A small self-supervised audio encoder (BEST-RQ), trained from scratch.
Model: log mel input, arch tdnn, depths [14].
Training: normuon at rate 0.0015, 6500 steps.
Data: trained on acted Russian speech (Dusha), 26041 training examples, 63.9 epochs.
Rows from block 6, named by matrix and row number. Each number is 500 + 25 x the weight over the matrix's rms, rounded and kept within 0 to 999. All counts start at 0. Numbers have three digits each.
# conv: width-3 conv (model.blocks.6.conv.weight, 320x320x3), inputs 50-74, a 3 kernel for each
conv.141:546495478467465524485489496550510495511507462490496523450464485462474528530512534515536546528492518480511514511439483527528515501478513524504497502490506524504486476458458485559513487483452496481484531480471522547508470473448
conv.142:460462522419511506474514522512451511512507536515479444464487469490490478474537486538480469511503513510521496501474483494474475513559533493523474516470472510461467498499486485490565466492507495522524528524507493516494488439503
conv.143:499493485543497514529489468482542511482480523519476469481517549434536512494521489491442478451495454482520506496483506530484508490509529511503512498470439513515485461457502523560539530481498520475470569523497448482514478504488
conv.144:452495501531491492497503497483511520485527493490495522472497486494503507458470492499517511474473488473489499497470502509507516408482492550517506509528500533479487496510467488500486502517511474483491501487474491460476457489482
conv.145:529465515533484506514497524518513488476488530495496502508533482518539509456531516501526514498442471459504531446504476492477523472523484482500517509442516479563504534533471519526532530528528526493474521530453465498539533509521
conv.146:522513503526489458497494558528483500513463476502504464493489481518504508499467504466500480476530463485497538463485514426486514521517492505508511507497510483503531485496473499489486488509498477489510476543532484504515520500466
conv.147:512488474485540528485494455500523514520486494551503509477494533526522546489488476418484518501473522538493506550477501482509486500487518501484501486492513500510519504502520508503472466472489516499519478486502451445471509485509
conv.148:490487493450509498500477479546493504469499500467493453522516482520496516505529510500497549508461515498536524491521506502440560516508482516504524563509486526500488513504510526512541498494497499517486551502548468491467493499491
conv.149:488492494472517519507478529496510501529505515453448496517534511522522463569533520520498466485500494553496481492504473518527513516505493500512514463477484495523503524510478498467559494511524466534460525514517485517489485503499
conv.150:521522507535491578537503477482477489486495507463491473507490473497487496540506516508555551471498506497527510514551472477488485527457471489517542465471513461491457507486500476478457492490481464474479523500538488506484505496509
conv.151:489508483520501494518537492509496496512492519458498454506477501455513469520501476519495501478502501496481465479482507524494477532522498481510514522487485558447533479484508490471506489531506524501486456499520527478489519523478
conv.152:484466510486512496503497490505500495481471477512522517508504493464480500539576496495497537501523511527513477454497519480439476530496484501499467454497492501495483499460494548540514506549490497522516527511523476512518495489518
conv.153:485493499502503489456467512473507516516529530483450522501514494499547530457453455495463475557496511509480501549495502471520511466490527490475482483495529498470455502502490505511508497566480486472469529540523474454515502531532
conv.154:462519552435418540515505465458455485486522466548519523469507522510530445487520500459474478504494522492532497459490465506500494490484543530547453492467517467500480493508495497494485509522514485508478508495479499514462527495468
conv.155:460455489467494465487494493493478549519527529498473504496474491502480470501502457507487460484481529479507517505510521487505521513472513521518479509514504505481485537477506468494515491478504494487475499456526460491523501491467
conv.156:491513549478530527493465501510507490503537517531555494442513501501456501516486467514526489515475468488524495492513487519487480499506528541534486504466491494447467466472506475562569533551516494479501490489506488520485504484450
conv.157:486487478509491482474487522481492523441476478494484489491481509498464512508512511536476470531503511536510472513517476492494493509465518567537497500483493515508515539529499486538503468494497503547541523499513496510503562516509
conv.158:506468488520499534500509474526546509509525510493517486507471463511499520445500521496513518458472507472518521511521509511502511519509474500477471529504533492499513458482492452502501536520473475486505555509495511510516497495534
conv.159:476486464507557451536505525534537476473481447487489508516505471515488512493522469495476500497530472547494469449501448501491511460509495483469540517492490556526511513487537486490486475499498536509491491493489508532527473489549
conv.160:504507478478452472551505488535509496495509515496502514493494532514517510479504521522525487481499471501496485495492522474535468514503517501517498459470467468492498483471537512491549480436452505485482479487506505514476469481506
conv.161:559541480525468539475488537504502482531565503486488456528474504487490465528536533524466461509478502513520472504514452517502502474463480481475450499477527475518521468529524501551560493502508499513480514500493485517544460505475
conv.162:514479497467502513528504514477519500499475522492503505513457499487551506486474474481459451505452479450478508482536519566521566505458538456468498481519489560512490495489506499517501484500485474452545508528536513516506523464454
conv.163:510515481522542526456472477522538501502484475503448484473493515527497506526525489549502516530452485474517452485527546536511495477517491438518518469503524488477475512452517504509479498497437484489575542545480460527511506449473
conv.164:484448514465554521498508490456469486486496504463503487479437475493489486502476524484507526468461484494512495489462506539530490513531489508477533515510516531539541505507488479473524485495496542469551501444488528516500500519481
conv.165:515517489530505523501502482484479529506500472531512507541501530483473522479484471496496549538458485485557502520528501537432481520486486442463476522508457515499525526470526519524494474485478495456519468465490495498512530501526
conv.166:481520509477497552499504462469428519504524495479468487495486456476469478495484536476512479480458514476503493442501521526554516513508447496481506524477473482509529500512488464513500532481517532470432516512577466509562492482510
conv.167:521507473518519518526553517482524509520485512495503492513510510463468499486513481497516545478501487533512476479480491506489487536500532495482506518511504512488449535484487533498469465497511497471549462503526514500485524490464
conv.168:463465505471505528497520521507486519502492505496534460463516494483495541485478523492517520457517533497479471515459463505493485479515514496522508473492481533521474451487479489493522551533504479489543500462505497536511492484514
conv.169:547478476513514495484474470497486515501488505485452514488483523468493497513521514446496483482491531492461502553499481540499508422462502502476507517511518551520492501503476523496468505477498524527512571532563483515513471487485
conv.170:507518540517485448501498519490501490497485504493490493501539497562560526537525511462482468486511541483476490563556470487510503478501528491515520495531430503473471521505470525535496500499508545479498502505439487486479480457493
conv.171:495512535469489520460481482486489520507509515476521545492538554505524520510549482514451482513485481566504477477475486577504516493481472463501556509509513526503498534465455464479486481475539495463486497545547499478496490500514
conv.172:525509521516537443500485505516509468529491498509481482480505511507468444448515467485499499490472491501518524550491525483492560492499492520500530505518546472536522538498489493495525481499496471496521487517498499457498499521550
conv.173:503502510491482471521487473503444494511477506527494464486497483486473508511485474470528533449510515484530516553497499471484514474477555522530499491509466484474499506511505516492497524502493477506481492487487493487486494469516
conv.174:504518521520509498536481546450550456517465559490455500504499490493520471501486522524463528436503470511423488450464544470514499520448509511497498471523538518511548532471483473556523517472506492517521475509531515475488475561496
conv.175:487479507534474457494505485518527449500493456512504518471522515519485497488481480480489487488508497431511508485498531476471522433498517486483512502511548484506523493464462509481484511527484483516489508507425480467447475450481
conv.176:484474467475541451532527530512526517496489457508471504522479512491531512499491480517513503473474500491511467566515478486490482480475463500495518450509556466466502513507491474499497475488503508479491524496473497493506455480463
conv.177:445511498510514490514550493472492481468519537483516502477479479526505520486466503508481509522504461488486484539456467526499505506496500532527558502527527515499488521510503473479539498494528477492464528505497512481521504525487
conv.178:516488496495451462509477515458498494529534524478443460471488537457544504515445514522463484510444500504466504529509496513470527514526488525492524497508523487532534500523511542465473518526525511487516488457465462504487527499529
conv.179:455520517515510483459512576440445496486503500526512496462520529519504450503490506527525470414516485522516506483485537515488521443489499479508478507502490486502498520520470508503486491470485515520512534495513490513470471502495
conv.180:510478512489579534522535506507496499501509517490531519506483516510501508503522513518497545491478500528532480499454517450473494489513481495503495550521497537493515504472539492509514479509469500529537509566527524510514502480511
conv.181:504466441555500499477470491505467508490510471485498501512475527486496486502546517517502499521466494506487507462505457502553499468513499502562482527498502499499474522464482506530478517493516505471490519593547494486526523514507
conv.182:489486497540456525555480494504505504484490483496513495484471509527489469473512495501511497507486475462513457488490498521511501512503512505437493451464512518487510469478501489488491509494488492510512448512493502516508491482479
conv.183:466520485561489481556516466456479507492553520514539503513516530498484503500474490503450490495520519507505497520541513524518543494502466512505531508528465525506491507518496508515508500516479471478495523481501555537538528493489
conv.184:446503524478468488523522522549520513482482520484480524495488490531483460524480477486473488530495517520497473504521488519503544498512483556495462543440461512505566527518471495491518514495562521458514496462459517507526441459516
conv.185:504499493507523507447482505554479466501523499473485520534515507505467489469486510525528470504508500493538480518468524535526515526506481482508493523479508538502491498496511483509511488547450515496468475490536526543522525508529
conv.186:519495520432550476462472487532519522464521519506504567507546463511505448473521494531493530515484525508505515500534482557486511513477514509460457508493474516472532517462431507491521501545485532489492504506490547499476526496482
conv.187:500502418502492439528479547489506528482497486510482446474504471437489458512473491524463498511505494503481499412503517488503493485483452518516508493474409488491513463505519528506538516552523534553540498489497473481481507445452
conv.188:468462507482491526524511492475512460538489497497473480475507461498510488495499535507497452502495502527487523483489506550511485544476478537500509474493462517531487458502455513530518486471555494459450489464493547518555482517509
conv.189:468439481548502539467523504436452477510501496474463474469488504516508525527466476487474530529510493513490523476500491470461524529497514530478479538512482457512489509492477480465514542495531498516545491499526480478507511513481
conv.190:479518523460480453473525516498466480449486534469465460485532516502521489470491482485488501500511495511507462458483519515512497484513474498478458497462507550486528491493477535518503500539495544491468486481446489488530503454518
conv.191:468514519528490537465479512458514503483520479497532507478483488517549501533469519501494434503532529522516526483505452511502472502499512477461504509512455497505455514472443497490484464448536513473507493483522465510518503505446
conv.192:488473495484467501505498458470531491475478512488479480543495470536510508488470493549482490458476463489518506474498494479479491482508506529545517487487517498500483475479502436489509504469484547553502512473466486510524500512510
conv.193:516497508521460432483531561513476457535502510507518513538494498484487484474535498490506476542438470499447491452451530458477494515501493476483512462497499501517462517509477467509518451466500487518530522456532556542514492524484
conv.194:470502526474526504536472528487470551490486481559465537506504500484524480516504554511510456479467472491528527495525485492509497457502475488518539511480462480467495491501519471484520509535496492490485466502493476503514489517502
conv.195:467511496497479487514522508549506497522527494472483485534498491485485499498513498492463474536522531521516496448480506489506498512504503529500494481514497479507526518518466495494481515535473498507457528496473537505506503487515
conv.196:512513511473485496490538524516457477505548504513476521478524515480491504520512480509563493497511533505509461460469491482464521511490491496511491442487507494504541490522506488500523455544488507538468477454506480481501494490502
conv.197:510466516498510491503520517465493484511520535502500512511480484494498509568491530484518481486489484521515444464514466475491480511478515476482488511482511501495499467493466500506514446508490432480503523504504504479492504480483
conv.198:504511532497493536577527484466460520502497477534474505531512504503531478464502525503488501434441536505494539480503472510519504498545527437506489506497526494498494532508480525547548498521511518541492475505513508501515509511490
conv.199:549507467472476485495513458458504497471487496484482526519512497449489491450487498496471511494508486490501516505482520533499527477487509485474502499571553502482502505514492504481492522501481492505558493482499499515508520523499
conv.200:531514528508520518517510485479543495500547539489480463533507502485500549470454500490507500479526513505533507535506462478522522483544528526511491533525515489480493527533532480447477501473493531525521496492456494504535487517580
conv.201:514523520493511460475507504465569519565506522475484503479545538534515458518509524447477496450516484511492522564525500477447451497514506457500457465478475520469485510502507507500488478515500476509523485498568525489495452465485
conv.202:479477499522543497501484498532526501487509521520515497504511495471433498546496543505508535553512508508508540489467481488484496460499489527506511544505492483505489471488468512487509541553487474493442500516479562536496468477461
conv.203:493502498524488467528496480523521512445497488494538502464489517470498482524465495499454469484519488524504508553514526506453472497502519503506466478509516501519472516471551519460484504474492456513500515454509520533489537512504
conv.204:465507513483519492467495459498486486499482539480508533487514518462465499490480442474493475498490495487488475493487487519523540501541533491470471494493485492446471489505507460459486479465481491484504573466530525505497447486491
conv.205:508490503483461491492509490484472500537507499500516543495464473492519506525477477518529523481501469525495515488517473500530464489470478493481489440524452485473540509485490478469508475465518569545492535512497524481493507485485
conv.206:486511521498478526465478486446516487479507502457499489483520513473476472499532499434501505530494532492549468514533500533465481446474520525524524527495457540505569488510517458488515505475480517483539493477528499484498481490496
conv.207:510517495503544505452526491520506482474512526458543497485509504470487495527505476469498517448502499473506522503552469492492551477536494497488483500451528481499493499537516499474480496456474496455538512525475512498458509498525
conv.208:476502490515579472475508491472473479531504496517499524475530503518491523544508525533483459513477486516487493495519504507538484506508501498490490505496512526520504498519480535505503462501461478548456493497482506508472485536487
conv.209:511493505546468491491537575458473486503492544515526488553500514483532492506500496538541528542469454508465449462500504508495524529521507537484487487537518476506542522493507502509524505489518527532525462502462503463499475495486
conv.210:494489485441449464527501480514516480503537517497501525537497510474481472431478503478468496488466476512531514469527542475512509505478513513503506519525482518486436508498491478469489468496511483496520465532519549513512451487482
conv.211:491469507533470447499508468461529529509492498492502516509485482547498490488528526460486500525504506526531528479478471523503498484466467507513460560480524536509481481471534525529521494529524489497461497526521481497485515525474
conv.212:507560516494470522466514485504537465513525471488530514503511502474495505471553527509519497517526525536506506505477513509495508505511559467488541540507539476484489525520531494492523487512511520521511517460509480516538480497483
conv.213:512464481520504533484511556521474480475470493512518532506486506492494535497510473442526533479479471459449470497503532529521467468521512482460491518499491546507480473493520511486505498495496466482423540507524514517496521510439
conv.214:509474510488527464474485488509517537499496492504520502521488523482526483504542495519492503529502510516514543521537525483516485488484511501499525479497439481511504515499534489481541507534533426452523510538512526517496518483466
conv.215:490508509519508511459487471517465542517503512505512527477486482489494469527558498504490515501441518497549526508538510537557528488469494498508511514533520535549512496498508488525543456531546521477517492509524498499493525549530
conv.216:527507515506504489493513524493527552499507509506496514477509512475428513498539505480506504503508513515523499499504537490498516528508494539527507476521521486488536455446524527506489481476481517481486501499508478521493508492445
conv.217:536478505484527471498495512506510529499475478482514503529516485477493517474480486533511503502545471498456475532498510542462505468506534512486526532510520498485471458454514467504443450488508483496526476479480524546530513503471
conv.218:463543532444424517465465463534521502485496491526479499535496492495515478461448504520557487521469494543465536534521475495504495463473475493485541510535499474517489488486516502495466537489525506535454516517501486497466511515543
conv.219:500528472530506484490482520517485525538478475496481500494491516465447495512483487531526493511449506522550503498520490490492507463472505493537508436510542457478524483511485481462419488501515511507531504522504486512524498467510
conv.220:534508491490466480484487491428487489508460541532495508445485492436508483501527508510503523517491499511495495510539500472495485458471492496480512519469484538545526555496482506518506492505499556512487484502498469490525550526546
conv.221:509483486494547481544516505479522479487507520516526474488469468468526567514480491470472530454499467476454523519500504516483483459487467494460510552493515478524515549491494501497498533515529518461488473531504517502532515530475
conv.222:478463481523491472544571520538484505510496500494477492518514515513456459514498516469493501493489501523468497523525491535490509551514525469522526512500496519482533461457470530523516523517452523533486489458534503520506537492456
conv.223:517502479499521489441484495467480465511525484479471497453485487484471479494447478484526559509503490523504519539549489451483512493465488508492522466485483506489490484466525463509493490519507514508525571503480530509460495485508
conv.224:471501534480473479494489495447509525507471471464505498499486509505483534464502537480465501521514508493530539508497498510497517450474501526543486469522463505494517557525524477529472504522487499538477507452516481533511491512487
conv.225:539516513540569500492506506541505502493528497523491460509498519525484480455508505468496507569528497513521538508485504526503521509488481518509513489512530499484485503502517512508541518458514473487550500502535508510507519481486
conv.226:494527503467492559448473486523531477489479509479492537515515502523537499477446459462450485492495526524514542498539514478533478533489511484495476490544543521506478519522496504479468539493483535510504496520505497473503489523494
conv.227:484481531414498491518489513499508522531542470550515526538517471536524501478489540481531471518484516468484505494529537499514514522490463465476491504494476508517505538533471502484512498511494523455488458466486520433519484498491
conv.228:496502516574530482493470501476520493469489510489476457460497489502526484527558496453477556561491480507513536461484508491492462477485538467464494487497514485501516526494502490497485520488498509468537517522459549492485516521505
conv.229:513502508477525494476487519448530542463474484517495486462488537510502501504556505491572541470505519456442465515481513545510514489453480481487477509493506472514512523510481469514495478510519494499511523512498458463480497495482
conv.230:492534509497507500516535498483483458486489479486522477509529505521498547535467501537521448482499464496489526430499466528474501518477496528493494474558534477488509519494541512481513563429547502519489506460537530535474468486546
conv.231:534518482510553505501487470564490468510493494478495518534494506477467457472473487497480495509504485475503534499498451494496534473524500495502475516512517522507493472498501473476509516505531457495497486512521516545487508519508
conv.232:510492473452448498482486537488475493531519507465514489512470496454528485514452517467488493529487487535513510478530473490520510513515489464506518545502531524506479520525517463499512516506505536495554540512513495497543551495518
conv.233:503497493471484479523500505509497495533489470557518522495482488449506507494496491478462509503495471504483521488486480484527459535467500456519494521495517498484501470511483507536497489497488476434521496548496515495482524496494
conv.234:461504504485503460489468459502503523489517514488496502539492496507520532531480450463507492478473476518520512519510515506496513488487465519490513547522541500554521468523495549479489511524521522514520495528496462484468464478519
conv.235:527522550446500546501468486480504432476479521459472570520523461490503485463481514504490543511499490521441512546498515497516471534477492489498480544507475528496490500473494502462507478487485540475495500480525519496531529541433
conv.236:477491480529515515476522521477507496495455485542514509507481497498450460511491518488479519505545488513513490472496460518475505469516515513516519529516518447526493505500504542503550547534491496515475481497499480512449504517504
conv.237:496475526491487500497497524459480505512510483526481493478493485511513548502478499482466496544457441518534477516488513477510523503486486486453514503515501508503484497516521517522544504514518447513514541533490544480443490435522
conv.238:508486492462574451502472529490469521526504486511510461490551448500480521477471507519536497503491489485498500478555476479575484481552517482454530512534466513517487490535477460494485485482483525496535530437494510499497497530506
conv.239:542513488518494465520498527524490500480522523475515519514516515464481470499457469468514495470489520502524481495506490496556468515525500513543536496535476513524550496490482492513530494476482481515472536491485535498526528494483
conv.240:516492480450462478514463469452470531490463433509544498500527507474448453480470493516534454527478500499516485488441526487468520493524475560484491468447495495486481472529515508469511534486513502488498477466507495492460485502485
conv.241:496492511501477504475451470474516510495552508527486494459508521518505469549547491503524531483483499534567469490520539485500468523488521496499492520499484524506522531503484546500482513533543480478542502507534497519458497512483
conv.242:515485547481514496576525483534479495484469518478453505449501518500549493511510504483533481515466502521512502530483514550506526512490553527535515467506505436515506468501476494510510543514454485453515502480494523482507506480488
conv.243:507494487511504499445484502477475521500477515490492507509492498468542537487515510521525497513521509504501493483460514493450519460452497529526544475493474520504475501522490481469477493522570533485480512516530501470490526503509
conv.244:527540524493538527503479548514525516516510493509503446517533522470455492499536519504541529467508502531513494500515476537500441523531540468467504484486540475496512510504496529492504510483489505527504542481453483509504512475497
conv.245:516500535487461489517509438460500511484532554491485525464503527456505531573465475489503514518488477490469483482531513498486489515504511507433521504539504477507500494481505530547534510485517528522477494504485516489478457481515
conv.246:521460502543502468441485488519505508466481475531519477464450493482466494550502503492470521492529492548552515546510503501476536481516514487515518496465503498493456512509503518499524498452479501493557496499514500501488469509489
conv.247:467485512519469487519483472488525524516475491514496494513462470480545540490485536502493465510506449524504519456514515503487493529477500502523459464491549536524517526511498504516514475454527524485522513457496504505512504544545
conv.248:498478466543519528498479450494507501490477454501497499492496481520523489505534518497504513540564531467502494484509509465447491519501468525546485408511497513521462527494429505502474495426496504511517520512513483553496481489535
conv.249:473461492464451486481502498513470484507521547511510471497544537526487472506479489551498486518503511551517486499515481536482509550526504503513535520478486470475506480517525508494498525510495457461470485510520478482537470460478
conv.250:478488455492489515535514503528511502473499454424457501476498520543532431496515510529484480459514499518497496430494533477504498552488521519546496484492471510514502475489515528489509502546465540498487508499509523495499478523535
conv.251:450476484553486497493528506555492468504529536514514486504491479495533532511484451493498507503484488490552501484473521520504531527487508513513441526510517515488509503527505486467482500525488508526547544542505498514509521516485
conv.252:511559501548481498519471489474515521465480457517515484480521458497507498512530493471471491500493504494487543509510504505487488478465527498471520550493437512502508460483496477501507489494488537498500458499486529492516485506571
conv.253:512507511476519511491492528549498464510518520519511507493482481515494498502499497482483483457460533545526525518544510507500464494480511474492492520490424506457459435507476540488481497518444504516491487479475524537474494495478
conv.254:490492495495474474477495454513479465517525514490473524473483486521528545480492496509531515523510501514473533512526521536493501462458480545485517457508519488471498493481528495488469466507518524526498483467486489484495507475526
conv.255:457482502566466496502497538493472496462495517550496533501495478483515476524554495504511502480509508510557473505497498452465471501472481485502491460490501517485458491504510508511467535533504518537509510527510470527530473494493
conv.256:504503517477450525507509514481522528512493501482477507532507515530493471488456534520481494502583520508482496537491521496559525486529482496481497491502471480480524498495500506481532474520490553521492497536513482453464469511503
conv.257:513495481478500549526509542474482494484503559498531492502480501496499555487493476525521503479480476479500458510486479474465528494482545487470453493526487464491533557517524482479546508523532483489511526494498478506514517471474
conv.258:539531538481509505505489499472462505521473532510539499506519490509505522509509510493490454481542534487505489515494542535495541541518526450477476486494495534550523498456521533461535488535526478502495467509498504476486522487487
conv.259:469512517488547520532516476545516501499535496469505488518502479488487496513522491434500483496510491507486480511475492473486499534493508512510467469521524523512510502477542479500469488490486442515507476507520485529493470516488
conv.260:490469519492526516489469487549449458500488502476548531511476502485452447488522494469503505508502489494510543547510498527561529475498489466517569502515483537514474518503502480456487515502526521474448495489442547532507524558496
conv.261:487534494479467467477510486522463457464504512496478510506482502533526503496481496494544544517505432556536551517550533564538508492495463497503504475461456503503476511523543539529478498524546459490496518465474470485507513546495
conv.262:496501463500495479497493505491510487493510492523501513485510519499504514485497477486526511535484462497525527490467476477495460503462521476499487512440535464484540491484528501478486530541489502503535492507530501504506496507504
conv.263:525540485527527495491505434500447491530526453472488475514516525502526540521517480508499481457494503506530449497472485527524562450462476482513504526501514506489561512508511532542518489516517532498515503472502480492469456508568
conv.264:533515492502520473505506510489522534505486525513524528526516496484506526479465485508498508464464532538524490506516481475525506534518524492524515427459490487534490458489431514524475490473488545501488503495508490455473462507473
conv.265:516504455520544482479502489486491492466495488500523529540507479484503509496508479512500493538481496530494541510484509489486537520483468509525475549502524520501500499470533481494536507494514471453507512507477504493476516502492
conv.266:520490510529439506462515494481498496511487524490485474493499509525527479493511526523508548496508484475530482561528532542509467468511492518540487517535514507504474483507499502500479470547515515477504490546496488480463508479428
conv.267:482492491484473471484504490461491489473490490520486493491470481513526520461476481513491476496479454496489465519453544502468490474493512492481525493492452511495495508479488495490494491484482510549530486485523479511496477487460
conv.268:463501453497555513549506491511473469501492485470541504515496453524494517482529512491542510489501453482488525509521461536463470519521481507551453522513471507485515509496499517460507500507500479491450530498526477507446472458490
conv.269:486478492498451514490490525449482533554491455518528462474480479527533533464444509497510484474512487555494451590524518463511478506579527497511493519479495495469496478513490489494504516462492483502471504446479509493488548444449
conv.270:493470522480508504447502492546499458503496505514514514478480446544492457490508555500509473479496491517511501472450466498511496535509517457493463462507486557514512526521478498507530535521529503486519487450516513513494519480489
conv.271:487453467501534545503498504498467510503517480450501529513528470485493509467475501453465496509484464530517549475527511502484469506468507528506546455472538466533544483497481498510512506500504519496532510503536518512502463463536
conv.272:490467463518500508478481511514553500535463501491463470501522571501484506478516528519500488484496561463515516538470512507512511486525540481520458510503497586456484514487487519514517481481493513533451504480475465507474503507501
conv.273:490506451510494468525518456478495483520517478488494485546466494462459433498495540507502470513518512509491504477481518490514486546551476502503537505494522507486501450497547504508485507497440471510493500484525506456487535521484
conv.274:489500513470493565506508512458491498479526487487470495502502525436514515484483492516498457444505508558520498540549466476513479495477492496495507494492530467482460531496512486473504462467501544446457517507467511494502543530547
conv.275:510509513500461443493503442462481475526534490519554503476478515490470463506498544505501519496503501520523552457521546468498507485528515475465431484510491514497480480523527504507520509502478524541527509535538511504516502501506
conv.276:507505521487494521505524446461471522513501496489533531528491521532510510530521506468491462493503498472488511484496491490483467542522499489498474507487514465473495489498545509489497508528520532496489494555486521513540478496510
conv.277:506488487483490514486484485486487460495521458492495551487478497500465488514509446514493491466507518502530492498498497511513466500525537524503547507464531521577480506498499495483501532473487472491502542574458530547535512542487
conv.278:495514504516518483510564552486512541502492487488509496492512507495501473527552499511479521503478553469485529462519478502502514532489531526513512493534517500500514514503500495507491517528517491484488520542536510491531483492505
conv.279:466515527508471501522488489520524519492524539503486516523483487507473476500504535492509505474495463504505504454517470494537496523509549492517506514479543500484476486465490531482481510483519505469490512472551528490492483540514
conv.280:505519552477575377513471472522534479519548544483548532508501482507489475507533470511484513519515451528533485482462490514500530503490493507499522503471492500535470462468508522473501486449445471461522492515475458490473505516476
conv.281:513519506493472430519526484500478513493484499557511524502549555500545522509493498470461556461482490475468503510484495499553496456499474481505476452546521469513468564481512482497528512548505534530489455490463500516522516531503
conv.282:491501487503542554460459505443478465489509497542529531515499483502516487534500501555521523540484525515516493506487497495458476504504497476515453456516526497495547454504504487511460518505479503550514491491497521482479489501513
conv.283:507511492472515502517504496466510530489494481500538555479543525504496503492508528480476471494491472496461481476492498523479493515512512523527547528492514494510510489440505466499473484499506526497482511475544485481487524531518
conv.284:477507504506494477521481546462530500475448485463528478528514533449451553527496484490520506533508480469480500493532482477529481487492472562492497495520543468476544458514465474514524492509531499471489516539557470466476526482523
conv.285:492483452509485453485507553481471494446476513481507529539497513503463521516489503499484506510538510513537503487508497494519495512502516487503476521492509497469492516515531513499505464509492491503500469505492487497468558470502
conv.286:503528483539490474521494466512489538539528508454454454512450510523500519480498463493488509541540509498483556481550507503516514501518514499539478490537455513488467480493496552513535550506493432473490544455513499473461484495506
conv.287:478467528515515506501448506512510484495476512482489515531518498456502471475484522524517495513476495489510471499488490507515512485483500492489456521496528475532525495523542485486511503467509533470499515487519493514478477493473
conv.288:467475481521492501471514468522527575453442410533483522494532528464526501522472478467487529512514519496461451462446480532516487426513520499484479498526484502568521501464474498522505505494515494454496490468512491491508509563559
conv.289:511528537450435489500505565511492477458467519481501468482546565506492476539472491518527501515476508538518469524438430516492453454503489540511490502520508471457492451480503516456465535511469500530486494503500487523500497530512
conv.290:493519488506506501511495508495447462498501514464487494508524513483471480503515486527555530474499508467505498460501519500513474548489485490501489501559500496473467463481478492514491495484497488492481466486497504492440477475510
conv.291:483511505506496498482502504513474484490476515495536515452500522522507526490488535469472475527473454502525552488468516504510505474506488473507487505484481452479495485504493520499526491463537500502544469468519540510533521511508
conv.292:533483500485517479521518535461484490521482504479506477490488477482522495482527505477422476490501518464517504488504484487441491512518528505532516477489516528489472516484529485490513526512508501469512512530487500498501531489505
conv.293:501503480514513501494469481501497508501475533461521479537498524485528478516513492499546477509489496462521509540500490461501484543531490507523484522465500500440495473477510506468481498486507508459481508504483507477539536520497
conv.294:517460497533488492501495486495525527499536490541529451521495487511478501489502542479480472448509506482480546506511523480509498495527498456508536493511529514533552525514519450506480530521544432475517516492490466464486475505516
conv.295:493492488456484503496497458476472466473517511503495472488495500520509512471504507496543509459493460529513522524506488484450526472522478501458502537440551494523471508507505487508497526506441526457464486572487509529503508457509
conv.296:478494521541449530510501488527525512522473516496523471535479502500485517523473518509500497519505483552500551471514498458536494546526512501492560449512504485487480518511484501472514460449519533551481535532494516466461515467480
conv.297:492485506465514512511549515480482474524534519469503548494520518476514528486511496497502490497484499524493495522504471492470480446463484457481516488499516526528466537494477516518492531543482496529504498507493488499493504521471
conv.298:507493554473507512500500484481538558511477468493489464521501466542500465536511573548535465532529501516542514465484506487510543503522505498477486487462500448515530488503515517520558478548550494467485483516530501450442509519487
conv.299:431479535506526506534498495494536507480478536485540492474520487481512499540503501559493486475456451481526488463533506496461459558517483489483501480497496474550537507496458508510480510473490518493509505536496475475503502518493
conv.300:460467480471495486498535502493472517567494485487493507488488459487541486483525518501540547444512506507540482480479511472508502487505543465515522507480489492473464508489473524516491470526501514532531469504485488496531477517549
conv.301:499501463486502515523515551509541534515522471542533489546544529470492492494521491515524526518512519495539506535510512501505508496501507502548499492482527518516517503486485494487484487491498494482517460452484495531550418470500
conv.302:471465498460519527516511479479467464534496476505479478514496487504513528512515549499474503515485471463483517507482545523503554538504506534514480492482489514525494481457526464489518455517542541529522472475478448493508496468516
conv.303:473493514508517545504506480475491512462451449529545531481460480529520510503506495409435533510514532472461450537479514504463458510497509509511523500522454477499480454490541483497502509563541482498567517480521520493526481498451
conv.304:518466463504501491518552492460491481546506501501478468522457475507470563506539555508465478493503482582511529522482473492494492513482489540500561473438458509514506517464503469504469567522484469496488516500485476506481494493514
conv.305:509484502497473475514458481490487480506519503474499496500492518464505523446507480494523523471462497435511500520518447516525502481498499460448477498497507522522527464481514499504504493485500536503512489525520507496481481516517
conv.306:472502495502496450493486491505506518504527490484485509457490544554526468511535479496506491551541466536503504458485532484559512529574493572532502521501546509536482484509496488489487517561541489521542525522471538522457575512477
conv.307:521469463490512458487520491511496525549519508511473492489489480524505514477504492546498497519472487499475526458492459501470516532475468503495529477487521491539540522499518478548455496514514520515495509462474506456486477514522
conv.308:492517552542531493477532480469479471483478478475520506468497492489509513527538493484504504479549546476509500522535474451491503496517510529517508531485478481475497493484490507494503494504538533509478491513518531531511474463557
conv.309:500530496549519505507467488470544502477475487480492467532479489514462504520527517461493498436474525457490516485570512505512565465485486557503462522528501501469533468485498505547530513474485452496485501511514542483503511517479
conv.310:487476485507483537458509554492502515469500475490498529480480497493541501488470530536557469449455481529461477506518507524549511541550542503501500500526505524489502504550479518504477480495526472473494534483531476479489473484522